From a checkpoint of a small model that answers yes/no questions on an image's attributes.
Training: adamw at rate 0.0018, 7200 steps, batches of 128.
Rows from block 12 of the image encoder of a small model that answers yes/no questions on an image's attributes, named by matrix and row number. Rows with one number belong to one neuron. Each number is 128 + 32 x the weight over its row's rms, rounded and kept within 0 to 255. All counts start at 0.
After each neuron's rows are labels from the 100 images, of 14976, where the neuron reaches its highest value: "top examples" is what is common among them; "colour at peak" is the nearest of a few named colours to the mean colour under the peak. Only what is clearly more common there than usual is listed. The data: photos with spoken descriptions (Open Images, Localized Narratives).
# fc1: MLP up (encoder.blocks.12.mlp.fc1.weight, 256x128), inputs 0-127
# fc2: MLP down (encoder.blocks.12.mlp.fc2.weight, 128x256, transposed), outputs 0-127

fc1.97 [120 100 111 147 110 176 182 145 110 135 155 125  86 129  82 115  73 134 137 153 104 147 136 152 101 114 216 188 103  67 192 136 123 112 128 132 171 142 155 134 110  72 111 114 130 106 148 153 167 168 131 104 150  95 153 146 160 139 145 144 143 114 122 183  56 211 127 130 120 145  51 147 110 139 117  97 144 153  98 118 144  59  87 103 102 169 109 146 112 106  97 160 106 127 112 115 150 118  93  99  58  97 119 142 108 131 190 172 179 140 125 124 115 148  93 146 122  44 178  90 110 132 114  90  94 163  96 128]
fc2.97 [ 93 150 136 130 150 158 169 163   4 124 103 136 112  97 131 249 124 125 153 116 101  86 151  16 139 137 139 134 130 144 129 118 136 136  90 128 119 107 120 104 129 125 125 129 141 124 115 136 135 150 139 126 120 166  77 120 173 155 126 147 129 147 140 131 171 196 130 133 108 168  17 147 124 133 155 147 115 105 140 122  83  71 134 130 144 151 134 213 153 156 124 130 117 192 142 122 135 112 138 127 184  60 142 156  94 115 117 134 102 136 135 114 119 117 137 125  33 133 133 113 136 143 129 116 128 139 121 107]
top examples: text has "white"; text has "color"
colour at peak: white

fc1.109 [ 65 165 144 190 170 160 128 118 124 156 118  85  71 141 124 160  75 137 134 137 163 108  92  51 138 102 140 149 133 124 190 144 166 166 175 128 148 203 153  99  89 160 134 141 150 156 155 119 167 159 139 135 105 161 125 131 137 161  79 123 116 171 145 179  70 195 104 146 117 163 117 120  90 154 133 124 172 117 141 112 138  89 150  98 151 123 106 148 145 111 104 127  84 160 166 112  97 137 106 185  84 163 144 184 120 104 113 115 169 150 108 155 126 179 174 106 109  43 174 126 116 153 188 155 155 143 109  86]
fc2.109 [163 157 134 158 140  92 158 174  24 117 122 143 136 132 107 182 165 104 141 153 151 132 146  61 118 143 201 137 132  43 169 148 124 121 186 133 148 187 106 117 107  95 143 143 132 168 117 148 110 126 103 194 147  90  76 118 117 114 132 134 105 142 123 120 175 177 161 126 152 108  36 122 126 159  96 129 154 170 114  98 164  77  90 120  97 131 127 225 152 193 130 143 121 120 154 138 119 129 118 119 137  50 123 135 138 122 101 109 144 138 136 128 143  85 158 133 101  98 161 128 104 151 126 155 103 176 168 120]
top examples: text has "white"; text has "color"
colour at peak: white

fc1.96 [110 166 112 173 172 130 173 133 113 122 119 185  96 114 124 139 126 123 155 124 137 142 153 118 170 124 222 165 156 129 146 146 169  99 138  67 137 153 188 114  97 160  86 151 151 130 123 131 136 145 140 171 120 113 136 144 164 160  91  77 139 102 169 168 114 170 115 152 182 136 144  92  99 166 101  73 158 166  87  98 134 140 114  86 123 165 134 121  64  84 139 122 135 118 127 117  93 101 149 137 112 173  69 182 118 133 160 120 187 116 109 118 180 207 144 121 132  80 175 105 147 202 163 126 121 193 185 115]
fc2.96 [153 129 120 150 140 156 121 104  32 161 140 145  90 131 137 220 117 110  99 142 122 109 134 119  94 150 184  97 154 128 143 155 105  97 116 128  94 147 112 114 117 138 104 133 116 136 131 107 116 116 124 170 123  77 111 110 155 124 138 114 100 120 124 184 181 228 172 170 105 145  54 151 126 126 136 168 216 153 155 127 100 106 141 149 141 132 114 212 140 134 134 165  53 141 160 153 134 133 136 120 189  75 140 122 167 100 143  65 213 117 148 126 127 189 143 139 103 159 129 143  84 113 140 149 137 138 134 153]
top examples: text has "plants"
colour at peak: green

fc1.156 [112 167 130 155 119 156 181 113 124 167 101 160 100 124  99 122 125 126 165 127  60 126 100 176 171 110 213 130 150 103 114 166 138  68 132 136 166 148 150 131 120 139  80 165 130  83 156 163 151 137 136 169 150 142 112 120 175 126 144  93 134 119 165 209 105 159 143 131 179 135 142  63 118 173 144  85 170 162 137 131 121  96 128 108 134 151 135 123  91  83 136 183  74 121 146  87 105 138 155 127 111 147 121 167 162  89 176 105 147  89 123 151 147 159 129 194 146  16 187 129 153 154 137 151  84 179 121 131]
fc2.156 [120 108 115 170 120 137  95 111  54 154 113 149 138 135 116 154 139  62 122 108 129  69 174 123 116 135 148 130 159 200 124 129 117 127 131 155 150  62 128 122 143  90 172 104 142 139 131 159 146 117 108 182 104 100  92 127 137 163 190 117 136 163 124 179 139 129 145 135  93 145  83 119  98 133 153 132 244 112  94 117 103  76 101 186 162 145 142 175 131 119 104  99 109 128 100 131 132 108 132 120 171 121 125 142 185 144 113  65 213 125 140 102  94 141 165 146  63 155 135 124 155 125 137 112 106  17 105 114]
top examples: text has "white"; text has "color"
colour at peak: white

fc1.194 [ 72 111 102  78  64 174  86 147 114 110 124 132 131 139 102 121 134 115  93 132 126 114  92  60 129 137  93 153 117  77  65 117 143 170 101  89 159  66 119  56 128  98 164 134 138 133 139 121 105 125 114 127 149 101  78 115 186 136 192 155 112 128 115  77 128 125  73  98  83 132 124 140  52 203 117 129  96 121 160 134 141 114 106 147 123  85 102 108 161 129 183  80 144 114  86 132 137 158 125 158 110  75 124 105 100  94  87 121 161 129 106 148 118  88 145  87  58 152  95 174 122 148 133 129 129 220 150 120]
fc2.194 [138 148 144 140 154 106 161 150   2 143 148 130  97 125 139 195 138 110 159 145 149  43 100  16 157 155  85 168 118 122 141 144 151 153 116 157 123 119 140 114 167 151 114 143 125 154 105 134 146 121 129 170 131 164 149 162 112 162  96 125 177 133  89 146 163 157 127 116  95  88  73 140 141 142 109 143 118 115 142 111 148  26 120 141 157 117 125 215 140 121 136 142 143 118 119 128 129 148 105 107 100  80 130 120  83 133 120 127 157 147 164 112 115  80 127 141  31 126 110 121 142 107  76 111 165 149  92 108]
top examples: text has "lights"
colour at peak: black

fc1.117 [136 162 115 134  96 111 188 132  96 159 120  74 179 169 123 117  77 110 159 108 153 157 128 130 125 144 127 117 141 112  88  95 104 136  54 153 135 156  89 173 100 167 129 166  86 104  94 132 139 140 120  97 144 102  91 127 126 137  45  91 121 110 102  99 117  95 103  72  93 127  26 149  91 138 124 161 158 171  98  78 110  73 148 107 125 116 145 132 153  90 123 161 112 129 131 139 155 112 127 108 121 156 182 100  81  55 156 111 105 141 103 161 148  89  83 120  91  59  47 120 135 138 104 173 120  81 113 104]
fc2.117 [162 110 132  74 117 138 105  92   5 136 110 173 151 139 130 186 140 106 127 162 116  82 112 144 175 103 116 123 136 170 109  90 155 123 141 131 154  79 152 152 154 115 130  64 135 106 113 153  99  69 117 159 115 151 189 152 121 103 133 151 152  94 110  75 129 118 149 108 127  64  65  86 151 133 140 131 163 131 112 177 110   9 142 151 115 155 123 186 129 103 140 127 158 152 108 103 129 133 109 106 106  94 138 141 165 107 104  86  73 112 123 175  96 123 126  93 102 131 114 124 210 137 124 115  95 170 149 132]
top examples: text has "sky"; text has "trees"; text has "grass"; text has "ground"
colour at peak: white; pink

fc1.173 [133 121 165 106 150 126 170 106 132  71  62 156 130 152 111 155 141 120 189 134 127 173  89  76 133 141 125 107 134 116 101 136 139 135  91 128 181 117 139 115 110 141 141 150  43  64 148 108 134 121  86 157 135  74 118 119 179 109 116 100  82 125 129 198 131 143  93 106 156 134 127 119 118  59 127 128 108 177 107 119 146 109  79  97 126 140  70  97 153 150 164 184 103 137 150 120 157  70 130 135  33 174 124 182  17 107 158 145 125 121 134 180 140 109 150  87 150  94 137 145 136 123 152 121  82 115 106 129]
fc2.173 [125 150 140 110 130 142 100 124  75 148  97  91 139 116 110 219 152 137 102 136 133 113 105  42 171 149  84 110 129 199 120  61 139 147  75 164 121 143 110 142 156 125 135 176 143 108 141 120 130 107  87 129 126 116 105 153 113 110 122 140 105 123 125 128 152 169 114 137 100  84  55 170 154 135 112 149  55 119 107 123 137 121 150  58 133 120 150 127 150 105 128 126  82 146 121 110 131 117 114 188  75 139 148 119 104 147 180  87 136 150 198 210 143  92 123 125 154 181  67 123  70 107 122 125 122 213  99  86]
top examples: text has "trees"; text has "sky"; text has "road"; text has "grass"
colour at peak: brown

fc1.20 [106 145  89 124 108 144 143 109 161 123 108 162 159 174 162 109 103 134 121  96  83 123 103 163 170 146 145 116 168 148  78  92 131  89 168  98 180 148  93  82  78 118  86 122 132 133 142 127 114  91 157 125 136 129 152 107 153 148 110  77 133 112 121 160 141 143 140 132 161 103 119 141  52 210 156 109 158 123 152  98  64  97 138 102  72 221 130 170  98  73 124 108 127 139  96 118 117 109 115 123 134 118  64 145  92  96 177 112 143  90 129 113 160 170 105  69 104  45 159 141 180 137 166 106  86 108 190 103]
fc2.20 [124 105 125 133 117 142 173 106  25 101  90 125 119 111 134 215 128 135 124 145 164 135 167  82 156 148 117 112 131 143 104 135 174 126 135 146 137  90 101 166 159 149 114 199 159  88 134 114 113 114 171 153 149 136 124 153  94 110 127 149 127  97  84 137 194 177 142  87 119 168  38 111 143 126  95 162 155 153 160 110 102  22 143 110 115 108 114 150 134 114 138 181 110 143 142 142 121  90 135  73 176 105 151 119 202 130 147  86 191 157 129 109 138 158 111 123 122  96  89 154  61 126 113 141 161 137 165 130]
top examples: text has "white"
colour at peak: white

fc1.132 [123 108 123 131  98 120 176 120 120 110 105 143 112 158  97  88 117 122 162 159 116 113 112  68 139 183  84 155 127  85  98 149 136 160 101 126 161  90  77 209 165 123 132 138  75  64 118 108 138 159 136  56 141 146 148 115 178 128  81 120  88 136  95 100 131 131 110  68 141 121  86  83 139  59 120 152 120 136 159 114 119  96 128 108 112 163 135 180 151  97 109 125 155 134 117 122 141  93 127 106 143 116 123 157   0 127 148 116 140 125 146 210 145 102  94 119 162  82 122 130 112 140 188 120  83 115 116 131]
fc2.132 [115 134  97  78 151 169 117 160   0 144 138 114 130 131 140 207 105 175  93 141 111 191 164  80 100 133 114 118 165 202 109 113 126 105 145 148  94 113 126  89 124 161 118 118 116 128  73 130 102 134 133 108 126 137 137 146 139 140 132 115 115 143 132 171 170 203 136  89 101  56 116 137 119 131 143 158  79 108 128 121  75  75 207 169 117 178 114 146 121 144  89 141 207 112 134  95 165 138  80 103 100  76 128 121 153 128 135 131 135 150 169 129 121  90 126 139 116 168 112 127  92  91 158  88 147 169 132 118]
top examples: text has "sky"; text has "trees"; text has "buildings"; text has "road"
colour at peak: white

fc1.146 [107 168 116  96 176 147 162 184 141  78 101 163 166 135 139 154 103 114 183 121 144 141 101 136 162 103 137 142 175 109  94 153 127 118 186 118 159  81 166 144 106 151  99 144  75 100  79 125 105 108 177 126 153 100 144 105 160 124 146 108  99 170  64 167 127 168 134 156 194 126 103 137  83  71  94 100 145 124 106  78 108  50  85  78 122 172 125  93 100 114 123 148 109  98 134 116 130  76 164 135 145 157 140 151 167 128  90  92 133 128 143  92 114 142 143  81 120  54 107  90 154 216 155  79 110 135  94 158]
fc2.146 [164 142 128 148 148 107 174  93   3 156 136  87 114 129 129 211 104 137 154  98 130 109 111  81 135 145 130 133 119 155 112 117 188 106 135 128 124 125 127 106 141 145 137  95 129 150 113 119 135 112 118 189 123  70 106  98  81 121  74 100 132 116 141 114 184 165 150 115 128 121  74  93  95  99  76 115 104  90 103 111 148  69  71 154 139 154 116 191 140 127 168 154  92 130 127 133 143 152  84 116  21 161 106 111  84 167  74 104 143  99 132  91 100 123 143  93 142 155  55 133  95 129 124 115 137 152  94 135]
top examples: text has "plants"
colour at peak: brown

fc1.144 [ 74 130 127 135 128 136 157 145 172 141 139 158  91 142 118 119  88 131 141 131 107  80  87  94 166 138 221 102 150 115 158  94 143  64 123 142 157 160 114 109 102 156  69 145 119  74 171 155 153 157 122 123 148 103 110  98 151  95 110  81 130 118 182 187 111 202 126 155 150 153 112  97 100 141 117 109 155 157 125  96 110 106 102  96  82 153 134 177 124 104 131 170 133 155 106  95 106 131 125 126  85 117 136 160 100 116 172 126 166  58 109 125 106 185 151 131 139  17 180 146 118 157 173 157  49 147 110 131]
fc2.144 [132 121 111 163  99 174 158 133   0 132 109 152 123 153 116 223 130 142 123 120 135  84  99  66 120 119 134 121 142 121 109 146 150 119 101 130 108  66 135  65 138 161 142 102 103 118 138 135 120 129 134 170  98 111 111 144 182 130 127 130 114 146 147 146 165 184 138  91 116 155  26 111  98  95 133 102 195 113 124 123 129  86 127 108 114 150 100 178  90 141 122 131  65 140  88 153 133  94 132 119 165  65 108 115 108 118 139  85 141 109 124  96 125 105 167 149  44 116 122 124 103 133 145 127 135  44  97 157]
top examples: text has "color"; text has "white"
colour at peak: white

fc1.93 [102 172 170 151 159 106 156 151  47 150 174  63  84 137  55 128 173 175 180 152 118 123 129  43 119 165  91 161 169 138 140 100 118 104 114 180 115 132  90 135 144 124 185 144 157 119 150 130 136 134 117 140 120 154 131 136 121 115 106 171  93 120 121  93 141 137  95  73 151 111  98 112 107  74  94 145  80 113  93 156 152  91 161 134 143 119 126 185 171 148 134 112 130 143 173 136 104 174  47 164  88 134 136  98 112 121 103 138 137 134 143 158  56 105 127  89 113 172  92 140 103  98 204 117 101 154  80 114]
fc2.93 [ 95 151 117 104 142 210 121 116   0 101 140 156 142 113 125 231 122 100 128 138 162  78  88 126 144 131 167 146 115 154 130 137 106 131 123 130 105 147 139 124 111 145 112 142 120 166 147 143 134 132 155 131 113 177 147 150 171 104 153 144 114 139 161 156 128 219 130 162 119 125  84 133 111 132 119 112 115 116 133 106 177  37 119  82 110  79 156 201 134 136 120 120 156 114 122 141 135 118 149 149 134  68 124 127 133 103 120  78 163 147 122 175 120 170 140 149  74 133 145 131 197 101  96 138 158 153 110 127]
top examples: text has "holding"
colour at peak: brown

fc1.138 [ 76 112  90 151 145 137 129 153 111 157 127 136  57 149 102 109 119 153 149 146 155  80  97  67 144 137 159 122 148 115 127 101 150 116 165 153 134 178 155 138  91 103 111 101  94  68 129 140 139 118 108 164 118 103 122 120 146 136  67  74 150 137 192 188 164 219 125 154  94 166 120 123 103  97 128 136 189 146 142 132 115 114 137  87  74 151 186 184 142 123 130 152  80 111 145 115 146 119 124 149  85 168  89 182 138 121 192  90 217 133 124 128 104 167 148  89 135  65 143 134  94 148 177 151 105 152 158 168]
fc2.138 [109 154 140 113 142 162 194 178  14 163 140 125  93 131 129 170 114 170 137  89 137 105  95  39 109 109 140 176 128  59 163 164 113 100 151 127  96 163 129 128 133 125 113 128 120 113 149 114 134 157 138 182 143  82 161 126 149 135  96 121 103 144 102 142 170 138 175 122 138 116   0 138  89 161 132 147 169  95 155 165 102  88 114  96  84 149 126 199 126 157  69 137 101 112 149 155 106 112 141 127  93  88 130 125 116 136 140  84  98 137 141  89 136 146 126 131  62 118 108 129 138 143 127 157 149 179 122 115]
top examples: text has "white"; text has "color"
colour at peak: white

fc1.67 [152 142 110 165  88 145 177 146 116 147 113 174  74 159 117 122 144 102 138 144 113 135 144 146 132 119 214 175 129  93 185 108 127  87  70 139 127  92 174 153 109 115  87  86 125  57 141 179 117 149 106 155 125 140 134 123 120 114  67 139  99 145 150 195 131 199  98 115 188 167 103 139  64 142 122  84 139 175 158  91 116  68 148 120 150 171 115 167 118 106 131 128  86 113 166 118 109 143 115 102 107 119 121 164 114 121 200 131 149  85  60 145 102 114  94 142 110  60 157 147 128 120 176 147  75 165 121 113]
fc2.67 [ 87  98 119 154 124 136 133 126   0 121 105 141 107 139 124 181 132 120  98 131 135  95 124  50 112 121 110  95 131 162  99  87 143  81 101 192 130  79 108 108 162 137 136 144 135 124 120 159 131  92 148 155 128 138 160 119 111 141 101 143 147 119 157 135 184 162 138  95 147  91  41 105 105 143 125 125 157 116  84 172  87  24 150 119 157 141 144 171 109 118 117 116 148 113 159 105 155 117 108 126 153  66 103 139 124 152 103 129 107 143 170 132 116  98 159 163  43 179 133 152 168 119 130 148 167 122 115  96]
top examples: text has "white"; text has "color"
colour at peak: white

fc1.43 [130 120  80  90  89 207 158 166  84 127 149 138 171  94  57 106 187 126 131  93 123 114  52 129 173 156 130 136 156  89 171  83  94  86 116 114 137  72 150 119  98 104 108  65 124  91 164 155 139 110 127 120 164 160 110 158 184 123 113 111 138 118 101 177 104 152 126  84  55 104 123 117 109 167 136 123 109 159 173 156 127 144 176 111 123 144 126 124 155 158 109 171 124 108 142 130 134 114 119 103 155  72 144 167 100  68 101 135 115 119 155 155 114 132 131 138  93 162 175 156 177 106 141 158  73 221  94 143]
fc2.43 [ 97 106 157 123 142  59 124 123  20 148 147  92 105 126 101 163 159 125 117 152 130  98 128 137 168 147  56 136 147 146 118 104 131 122  51 161 127  87 136  87 167 127 117 101 102  82 102  89 132 111 165 173  97 101 128 128  51  65 130  95 179 115 144 123 190 159 131 137 101 119  90 129 156 135 129 154 134 140 157 105 138  68 137 119 140 108 133 114 128 159 121  75 152  94 142 124 176 116 108  88 111  96 132  80  61 159 135 128 126 115 161 119  93  73  91 121  51 206  87 116 107 119 118  89 145 138  95 109]
top examples: text has "lights"
colour at peak: black

fc1.243 [152 142 113 105 110 130 120 120 119 145  99 146 118 138  72 141 127 129 112  91 137 121 105 143 137 212  60 137 136 145  99  88 114 119  65 167 107  83 144  80 158  78 122  59 152 132 150 150 125  74 131 128 102 123 106 168 137 117 145 111 116  55  79 127 141 165 144 128  86  96 162 129 116 148 118 157 109 114 150 202  82  79 167 112 144 158  82 174 157 127  96 106  96 170 125  95 150 132 125  84 136  98 140 101 137 149  65 140 149 111 146 103 110 145 198 127 110 171  77 113 150 145 119 106 114 237  57 105]
fc2.243 [142 143 123 112 105 109 159 144   1  97 137 149 116 115 143 174 133 126 137 103 113  35 115  31 104 141  91 139 116  97 116 110 159 127  64 131  93 142 112  99  97 140 109 121 103 133 143 146 141 110 114 131 132 147 112 128  87 117 141 139 101  97 143  98 155 151 109 179  95  94  75 133 136  98 100 168 117  98 121 100 117  15 170 100 120 138 117 203 120 162 141 134 141 110 105 136 130 124 103 139 125  80 136 106  74 149 127 147 112 130 133 186 150 132 113 145   0 132 135 135 149 141 111 111 138 121 109 112]
top examples: text has "lights"
colour at peak: black

fc1.71 [ 97 131 127 130 149 121 150 163 142 128 103 153  65 161  88 143 128 152 138 122  72  91  96  96 151 128 221 103 142 127 144 135 128  69 120  80 159 125 135 130 128  90  79 185 131  85 165  97 148 149 138 139  95 139 125 125 161 140  66  96 108 143 155 191  97 219 145 144 164 165 120  85 112 117 116  79 169 147 170 116 148  91 110 115 119 155 144 138  66 102 153 187  68  92 107  80 128 110 103 132 119 167 100 157 115 128 167 132 154 123 100 104 112 182 113 103  96  64 154 139 116 169 158 190  81 150 174 136]
fc2.71 [106 142 112 154 125 169 134 114   0 174 153 130 147 147 105 215  94 152 154 109 151 102 110  62 181 138 140 148 156 140 122 136 121 136 111 110  96 103 119 104 129 103 155 110 118 112 111 131 148 147 139 141 100 134 160 134 166 112 129  96 134 123 103 143 164 181 141 104 104 129  37 111 125 128 151 148 164 144 136 144 116  59 117 144 136 103 135 225 134 154 123 109 115 110 108 126 145 104  99 112 128  98 118 143 153 136 135  79 172 115 135 130  91 181 132 131  33 183  92 162 137  93 111 115 125 115 141  91]
top examples: text has "color"
colour at peak: white

fc1.174 [151  94 137  79 127 153 152 134 132 175 136 182 121  82 105 131  74 112 159 118 148  89 128  82 149 116  74 139 144 126 110 132 129 101 166 142 132 171  84 127  99 129 124 118  32 139 132 152 131 192 192 122 153 131 131 113 129 125  89 107 120 116 123  95  83  90  91  64  94 113  98 157 139  74 125 117 144 113 153 144 182  60 108 115 147 140  91 109 180  88 126 124 105 116 157  82 146 146 138 114 122 133  73 170  35 151 133  92 129  94 169 147 102  85 128 156  68 110  53 108 163 130 102 117 178 152  96  80]
fc2.174 [136 139 113  85 167 193 138  88   0 108 163  95 166 124 141 195 130 119 134 131 137 107 163 107 179 148  81 119 124 116  99 104 171 141 114 124 103 163 160 158 150 145 127 120 125 103 132 125 131  91 158 177 147 194 125 133 130  76 101 133 100 114 155 109 145 116 110 125 102  69 102  71 133 127 117 105 112 135 106 116 136  57 148 146 121 137 100 195 151 111 128 133 171  94  95 103 130  90 128 147  83 158  99 115 151 146 135 125  80 127 136 195 131 118  75 105  70 146 120 117 169 125 144  64 120 214  97 148]
top examples: text has "sky"; text has "trees"; text has "grass"; text has "road"
colour at peak: white

fc1.255 [107 141 113  71 118 135 159 123 194  94 104 186 199  96  92 142 175 118 162  91 170 158  69 139 145 140 115 124 129 122  58  95 137 117  75 150 173  90 143 173 148 131 129 162  40 121 126 107 174 134 115 137 102  78 140 112 176 107  99 116  93 162 173 170 143 111 136 134 171 103 184 123 152  78 144 122 105 157 115 136 106  77  88 121  91 128  59 121 103 103 152 164  87 129 140 107 121 113 132 110 111 148 115 140   1 134 153  85 126 127 169  94 134 105 106 119 164 115 149 126 156 156 124 119 110 121 120 119]
fc2.255 [104 155  82 118 147 156  76 108  98 115 142  96 143 148 111 237 126 147 142 111 152 121 125  40 211  90 107 128 130 221 131 106 140 135  59 131 138  81 113 128 100 128 137 137 132  97 139 119 156  46 113  75 115  74 144 143 103 122 106 117 125 113 132 131 152 150 139 125 123  96 139 122 114 137  99 117  20 108 160 109 124 126 139  67 167 112 138 150 120 138 120 117  71 140 141 127 132 141 141 127 137 119 117 139 112 115 116 116  98 159 161 153 165  95 120 116 183 203  91 144  53 128 132  87 145 179 125 107]
top examples: text has "trees"; text has "sky"; text has "grass"; text has "buildings"
colour at peak: brown

fc1.160 [ 87 121 108  85 150 119 152  97 189  66 102 159 158 103 152 106 175 117 165 144 130 159 107 103 133 122 118 149 108  87  65  98  99 121  80 154 179  98 153 134 136 146 135 185  28 115 151 105 134 124 163 125 161  79 136  99 183 102 115  94 125 130 120 172 173 170 111 120 137 123  95 150 110  68 123 135 105 179 124 126 108 110 113 108 115 158  93 124 140 125 110 180  97 120 130  95 141 113 112 144  75 130 127 137   0 101 148  84 103 112 152 137 111 101 152  88 172  80 145 152 146 188 179 120 118 121  98 134]
fc2.160 [101 148 132  89 145 179 112 150  79  95 107 122 137 114 106 204  89 128 129 136 148 145  98  32 172 154  76 125 139 211  98  66 119 124  29 106 131 104 119  99 110 140 140 173 106 131 120 111 133 128 119 105 139 107 131 161 136 141 111 143 136 171 142 119 142 159 112 142 105  73  98 174 132 133 111 139  84 142 131 138  94 140 111  67 110 116 122 132 148 155 106 118  81 134 123 139 115 122 109 144 101 138 144 131 118 135 112  86 123 138 209 185 102  86 130 143 171 225 100 106  71  97 143  73 114 176 120  64]
top examples: text has "trees"; text has "sky"; text has "buildings"; text has "road"
colour at peak: brown

fc1.59 [114 137 144 188 153 141 170 148 114 129 103 143  94 134 105 186  77 111 167 150 159 135 140  94 167 112 209 149 132 107 121 120 161 126 164 135 142 161 166 124  96 149  84 165 151 117 123 150 142 185 142 129 125 153 160 103 168 135 100 124  98 123 144 188 137 192 109 142 183 177 105 104 107 187 139 115 186 150 140 125 103 145 146 135 140 172 146 137  93  75 145 178 118 162 136  77 114 143 155 147 100 154 121 145 115 154 164  83 159 126 124 125 156 208 186 107 144  58 192 107 133 216 180 120 112 150 179 126]
fc2.59 [127 173 137 181 138 193 176 162  92 138 116 134  85 161 142 152 140 128 130 138 115 144 143  99  98 133 152 118 117  97 141 173 117 128 115 137 134 150 116 106 105 110 122 118 124 123 140 114 141 168 120 153  96 134 130 107 154 153 161 112  93 163 126 207 169 197 154 143 101 203  53 140 132 139 125 136 195 148 118 149 131 137 135 135 157 120 115 230 141 155 115 124  53 115 148 146 102 138 142 127 182  67 106 137 167 147 156 126 235 111 124 128 140 156 175 148  68 112 144 162  91 124 137 146 103  28 124 140]
top examples: text has "white"; text has "color"
colour at peak: white

fc1.123 [157 184  94 146 159 105 137 149 123 166 137 162 106 152 114 193 110 122 108 132  67 148 111 144 135 112 163 109 112 108  96 114 129  70 151  75 139 105 141  95 107 118  80 167 139 115 176 133 135 100 143 154 130  78 129 209 163 172 113 107 111 114 153 146  98 115 110 176 190 198 133 142 109 121  92  78 177 134 158 144 127 136  85  54 127 172 138 109  88  83 147 152  85 128 124 128  74 133 140 133 112 197 111 160 152 140 158 127 113  99  71  71 139 143 122 162 107  88 184  85 117 199 145 136 101 167  76 130]
fc2.123 [119  99 111 146 135  77 130 119  31 171 164 149 156 113 102 193 113 140 115 139  67 111 138 100 136 167 116 152  65 169 156  83 129 129 129 105 135 138 139 148 110  95 130 115 149 114 120 157 111  54 118 130 136 123 127 135 122 139 144 145 115 165 100 121 138 157  95 105 106  77  64 169 117 128 118 110 200 147  78 145 129  63 148 199 131  82 119 165 143 104 132 111 146 135 107 111 145 190  99 134 140 137  84  74 200 140  63 155 235 112  92 121 143 161 105  84 165 142 116 162 141 112  95 139 150 144 139 125]
top examples: text has "grass"
colour at peak: green

fc1.152 [170 145  86 125 116 119  91 136  71 147 144 142 126 157  70 147 111 135 101 110 103 103 109 149 150 193  54 132 108 153 114 112 114  89 138 145 121  53 141 102 140  73 121  35 154 125 132 136 102  98 136 162 127 148  84 130 142 124 157  95  98  74 127 132 158 148 177 114 121 130 141 154 130 165 132 116 123 128 168 164  48 101 175  97 133 152 131 146 159 121 109 118 103 141 156 166  99 164 106 107 106  82 109 115 167 153  77 122 152 154 146 113 109 126 154 165  84 160  43 149 176 129  97 136 149 235  94  84]
fc2.152 [122 164 144  89 145 122 145 107   0 111 184  98 129 106 109 170 109 118 143  98 144  94 124  58  93 152  56  76 142 123 162 136  87 128  86 116 130 105 151 105 121 103 152 166  96 121 130 147 148 110 133  70 118 145 113 158  87 126 100  98 137 106 135 119 135 155 142 117 161  87  78 126 154 116 138 141 119 119 122 149 158  59 165  74 125 107 121 186 150 139 121 104 167 114 127 114  88 113  91 105 117  99 117 132  55 117 132 185  63 109 167 171 139  66 112 154  44 171 122 127 144 101 114  97 142 161 124 113]
top examples: text has "lights"
colour at peak: black